Weights of a small masked image model.
Model: 40-pixel images, arch vit, norm layernorm, activation gelu, num experts 16, patch size [8, 8], layers 12, width 128.
Rows from block 3 of a small masked image model, named by matrix and row number. Rows with one number within an expert belong to one neuron, the router's apart. Each number is 128 + 32 x the weight over its row's rms, rounded and kept within 0 to 255. All counts start at 0. Numbers have three digits each.
Before each expert's rows are labels from the 100 images, of 14976, where the router gives the expert most weight on average: "patch colour" is the nearest of a few named colours to the mean colour under the peak. Only what is clearly more common there than usual is listed. The data: photos of plants and fungi (iNaturalist).
# router: router (model.blocks.3.mlp.router.weight, 16x128), inputs 0-127
# up: expert up (model.blocks.3.mlp.up, 16x256x128), inputs 0-127
# down: expert down (model.blocks.3.mlp.down, 16x128x256, transposed), outputs 0-127

# expert 11
patch colour: pink
router.11:160031113099118053130106109092115143086207111100148144104108119111125093130149047164111090140072160076124150094134132124101094083126209081120137118114152173118097193111128094142187141150059091081131100088098091141091118145146132133127122139129128072132080087105113153145121190150121152096117168106100101139098162121147107150110082062126100168156166127168152144107126126130094134146127
up.0:058133144179140136122131135140100155165154047089085096125149100109116124087149114140143122109152104128101123093141133125114189155175157149114148098160049124112103132158054122101104124089075204072162123161109099100118175158136124164086198136143116101058092168107171098148165114112122167135166109114135197125112115115125124121161115133156052149181145133119146168109162091078122127159073
down.0:189134126153139122123063130106135157166127145111132137125089142112124160072127157131141067139089165132109054131149122153130173117132090163066134118176063097139171070138170091158161145118155114134116162099166150126204152108086142144159154094137139158145134108093128084120172136159170136095151154137075107196095152120099094144127128207085150046114116075186154076162107160100138119146150
up.1:134123140213154192117103139151133143126093078080087100161136107099124170105150157072140123136166118164113125153110113106165172169165169167146145058127100130104081107110063080107131127115059164108139129182125112056081179147121122180078174087145106073116043149136164070113140129152117156121151078102105145140082125124142130151168088170145105143160127127116140123098126082093152136138099
down.1:124107101184112149095099145096144101170139119091106139107114173142146146122119138111167140123129153175107163066154138076160193098196218141135105103116101105137168091069145137147141089121127107109103116172168143038089201146161152138052142073086105069136059159116167086148135099163140160123127138114081125157103137151095107134154112178101151104156159132128116121155154137079148167145139

# expert 4
patch colour: grey
router.4:101090113146105149110149112117110133099144098102151179049066193137085138155103101110140175114122130122103106109131119101115111119156133121103151139146114178105142086127111112144138112127108098147127171091140201160116085134100156168130152194111157095133161091113093136017147084112152132192079098218115141108121189173115101099078084078143101205151121132122174104112143175130130136114120
up.12:127133131232102194125133169176139104188163104103108121124119122124119167128103130166139149134179064232092139119115130125148122129146146095113092103128116084157088067187078148146111103139107140139132129100125097109108162195163161164129131123112124096063020138147176096123113130134109109132178107131123113143132093122143122131198156097152145126145112080146138157136132094073069114140099
down.12:148091101114169109134121081145135128088123136219165102136080099127101091114110116133093122148187161137136121170136185175125135141124172140137169139146145149140078167147151100109080058109103144168143156105146166102075066086123151130124137085167157133130192130132133122131156131124114096128137133194148102125153159167131074161085157105098102169157126083046119026117166140171138148125189
up.13:138178110142153150088110141092064165175068149135137097086130139151121106117163075112129143125200117049082110131158108071113156118087126157166170086128129118107176128152066139070125091123083133094156170147191052139089078145137133153098136167099116121111113120064184118116160158157112140173124129152112195112053146176107136182139137142146092129148122127117155089128127117134151130176158
down.13:181118181113125173116139088106192176146105118145116121141160112074135091104099161130074034124114152142165128176087170132167183135149198158180135118176196123127106091158118113135099163164138128091089175125129115109117117128097140155068146122138188116150151147125112119095156148104072109106167097089181067133117172095119104088123136114177130129150175109104155056071141106158115135123139

# expert 0
patch colour: brown
router.0:141069109160076007144105107101178121178122115128115109112153107127146141152153096082189144098148148143177160108130146114115100105118099118156200122178101169135124130156154153177194122146134156204150164092119144160170128119127115153202056065086123129103118101138139139149149159137133117106129161148137112134083131164143148136162099172072116074107125168129118108112068079128151130130168
up.0:214182164117108173138181167137161111175179108141113154093106117080131058093090119137123141088174094153139188141132121136120094132051092142105132104092152121162101126180102155097102072155104120110137065125136125121132116158098081144148107081078183123160129084121125106138043117112078142123143125156083136165135117110120130143135136090102052137151144102152192074111116120168153133139182
down.0:136137092185127126131144115139089128123098096136095110108159062131154142173173116119140142133126124104125074069120150169104178123197185123164088147139025090124135158151071092143101095136159129107126129135170159140126121167157093129141134177113109104110107150098152103150172149135132108098092077164106116168098103115194112190120077111116141140126145105211153137190146171087110088076063
up.1:144146121180187093191146114162107092094172127078096081115180118140042151136142143116112103123193094135113113094091110206146110156114144126099080115127165154072150125111099067047114181112119143113128141142141110124118128141126109131153178132160061109100131162116161076125139149105127162120128124115074202166132111174155186079126143110158121151168176145179154131162128115076098114138101
down.1:105090111117074136127160136096115168136072129134148133146091092166130213148146103132149120135137132148123096124156193180121137065155061118048130155142053141158115152131102137171119111147225115146167129142110152160147112138101190050130127175140146155109112189195111192200114133131116079151076104104135125086116125084124126138117138107119084124108136078157148134130098126132148136103156

# expert 12
patch colour: black
router.12:126134094152132111111148177161099117081151120107071131136129109110111119144160152080129152119173093129109092166115147139128077128155159078120112134069157076125159094177107119144069071157137201108105145132119098117060156093108164159110210144179092124087036198100132116106083065164118151125159102077135113143142133121134145138107128170150182126156126109113130097123149076109073198117132
up.0:139176146117140127169196156134124102134178127085114134137172116134032123142151090137127176127210131112129135132143143154109096174118120132093117126141226120148105125118078136046083123144058198131119116136161120117085163143168133173118137122151070123128154156110108131174112123118090119147151108125095231143158139113115210086132124130090113130151103149094134099131130092112114089117068
down.0:118124097142072135137128099170005103145075142113146124158110095124075175134154101130126166162108187114149109138124147187091114079141128104115187169162079139103100152151138108170143118082141135147093141109121161151157060170122163052159146191183127130094123130164169143153130155104138083152116129152119195099163130134093134134122132136098115104144131130128075176185116147115068120115066
up.1:122062173159124136128073024128150169116102123121181110123119166121161145141119145182137044162080155175120117127119059075181121126138156144146111130089141144071112114105194092137173156129158018132114139135073138101158079138142098129096122123124150119146118112162129130115120112102148131107164110179167070094074109140119119124142140149148157087059155116082148148119086138161137128132127
down.1:112094139170079141181141116167037133106114144092118091166140028112116162137152131167143152148070148126141136102084172172114143074162093115116156198159104134119105113127108133179167111128127118130114148083087129144104124142122170075145185193171112133097115153125135136145240151091162111111137076105119173128116129145133148160126130149141112126122079110154111120096144113087126140169044

# expert 1
patch colour: pink
router.1:104097103082105156113068089137087096189076087093145112109138121060101083137126105164120096194094174100159156120137121133153175139129087137141141138146106153142123135110101111157157118147135112106123120120054122101074088162144096160152070155122142134123095125075118105058174185121121192049144123127117138136141108114167131080067161133170099138118183172132154093147081062091085134125132
up.12:139104115123115118135151149171186064108191118079089115122111185138155158122113118121137148120073135171115153151111069117202137139114145148094134163124170058159154126068145126126122151152107219141123093137084162164092135091169136156084111099141137100086150113123124109117123093156131159092156083151137115177154118139150118122136165120129255151111138111106175121123204131102154131175079
down.12:117152070116108119142096170137137054160060183146156166091108112112127149126184085141073143128146134093141179100154121159060161103165119095113096131109068155125139167093141163123083074109137111137147092121174123163145097112162183117208097129159126117148136133189146150122125115129156127160095137091112126189211118107130091122120175058145093129115137093169129156168174082115109156130080
up.13:115139132227142196102171150148118121142150058156091124101128155101117120084130144145128150127170076126099119144147130071147135174130165135174138114118170068109155092174159102110154126152113141114114119157095064104076121203152141171077134085125131078090060124137163080131096103137105173138172072126110151149084093149127162122201111126152160137096136097179095112113112068127143111170138
down.13:099188147135158188102159099185135106122122049080096113150144101155125095106151150141144110141110131160130131136120110119154114092113188137128108143126173141143075135117131089138148171083150134115107063133160128074144150153147057198113138070138100098125088123145151066119184087132110157088156076159114114115064076132122178154148100111180110190219083096099172136127116143103130133126100

# expert 7
patch colour: brown
router.7:104102156097078135115084097145093172082148049109134153104123166098149139141089093145083100093146154083137138108134155119104120098069120133167104095161104125154092145128122082117112122176108105113124135094150102115168090138076058094162090125119080089169130130134117135101087168088136137135153112083131143079062036127097089082136074080136169094152183199124180141107107126121177123110147
up.12:127170140252113187146124114128130136150151097139096103071133109092131155091151095180136137157103123160127143051117143161115130140122193104109144085091119161135121115143095128131128180119103122106162125099145103093136180197149093122109159105039128101101070080127175054162133106087137138143175109122131074134107078140112160140167133121124068181148116125128105114163111083089138099166144
down.12:085133136117131190171147124210118088183155122108124089092105119066132133072093108150112108158065114193155113136124164130131123119133131142093128103151150117147057082148126101099121121142096122161095088154100132071162123129127134164087180126124121119118127108163127110100116149069099116067172088183098085140176117128130165068165122122073093148138132133088149215162151126075116139127046
up.13:127120099150112159104136111138084151119108125143117086171118095159139067151093174138158163138143086073139081218121170115121189149188110102172189133143133098180102117128110160156111125152142129137161122132004138119136133148122128153136137103201103150134132125152145110102176150186090132111120105165130108110123116144137110080108089155133193103178115119105175125101136110105083109047063
down.13:179132147110149104122110099173154139089168063148160093157109151138076140147134186142123053107045118135098130199121135137143080168142158143131132132173080199138125192093189111142125181123123088102153092064131149159108138175125080126132118131103176170130156095083162151088168146147118101102144118122110058128128094125146063112156142087159090107087141144118155086105100140162096095150132

# expert 15
patch colour: brown
router.15:203104077131141140173150095125141173144154129129147159120156187066149135102106134145165161153092091111066121141123124150116159145180011155093063120120112132182131143164137169116128127149127140081123115187062175130136180135140119150114137106110096095158131092165081157165155179104118137120056110128082085133135174100141131138084118136135113130085133146091138094102129054068145121123156
up.12:089135130134134149161145156188143111122130097144086140063139121087123099031129158138108129098157073152131154115109125171136120140080137115134120155111108032122152089114133133107110133136137143107136103111116112146127126123110159099141159097067155114110090074092150078143079156150112174088127100197087122147119116167129096146181138038160105187180191132167206111085143120131184118163139
down.12:160114162198099182161106135139131129124096120129144093132105105088106104103157133132154143091081150157131112101084115202108130119071173100117094144125112137132046163125179159090182131114090101139178170125128115111104105172156129107130127177141099107016060124116168088127173108074190080105088131139136170100150075109129102108119168152109109126158142183115152115075128135124108182153145
up.13:105130142208126205152147138138163110145161042124116090147141131083118146082134135176127147145128083177126139142104160137146171147085149136146094115112129110140085101131109124118145160122114144113130140146108081093080188179144139188062158109155092084095045133179183062142097161113103161139190113118108140154105102140123139082201145139146156180143094121121099139087126077087086115136110
down.13:111160131125161219151112098153119072155207063079113086096158116100120129101152110108093158176123072139069165191142130144155113107085147136101160083117141163115103091124119111088107120135095138132147119160171114075120159133151094186123154089181149095123076098113152126129157182124103157145140065106064163160158136102182168146161117099125114148188086135101117110107145057135152111140110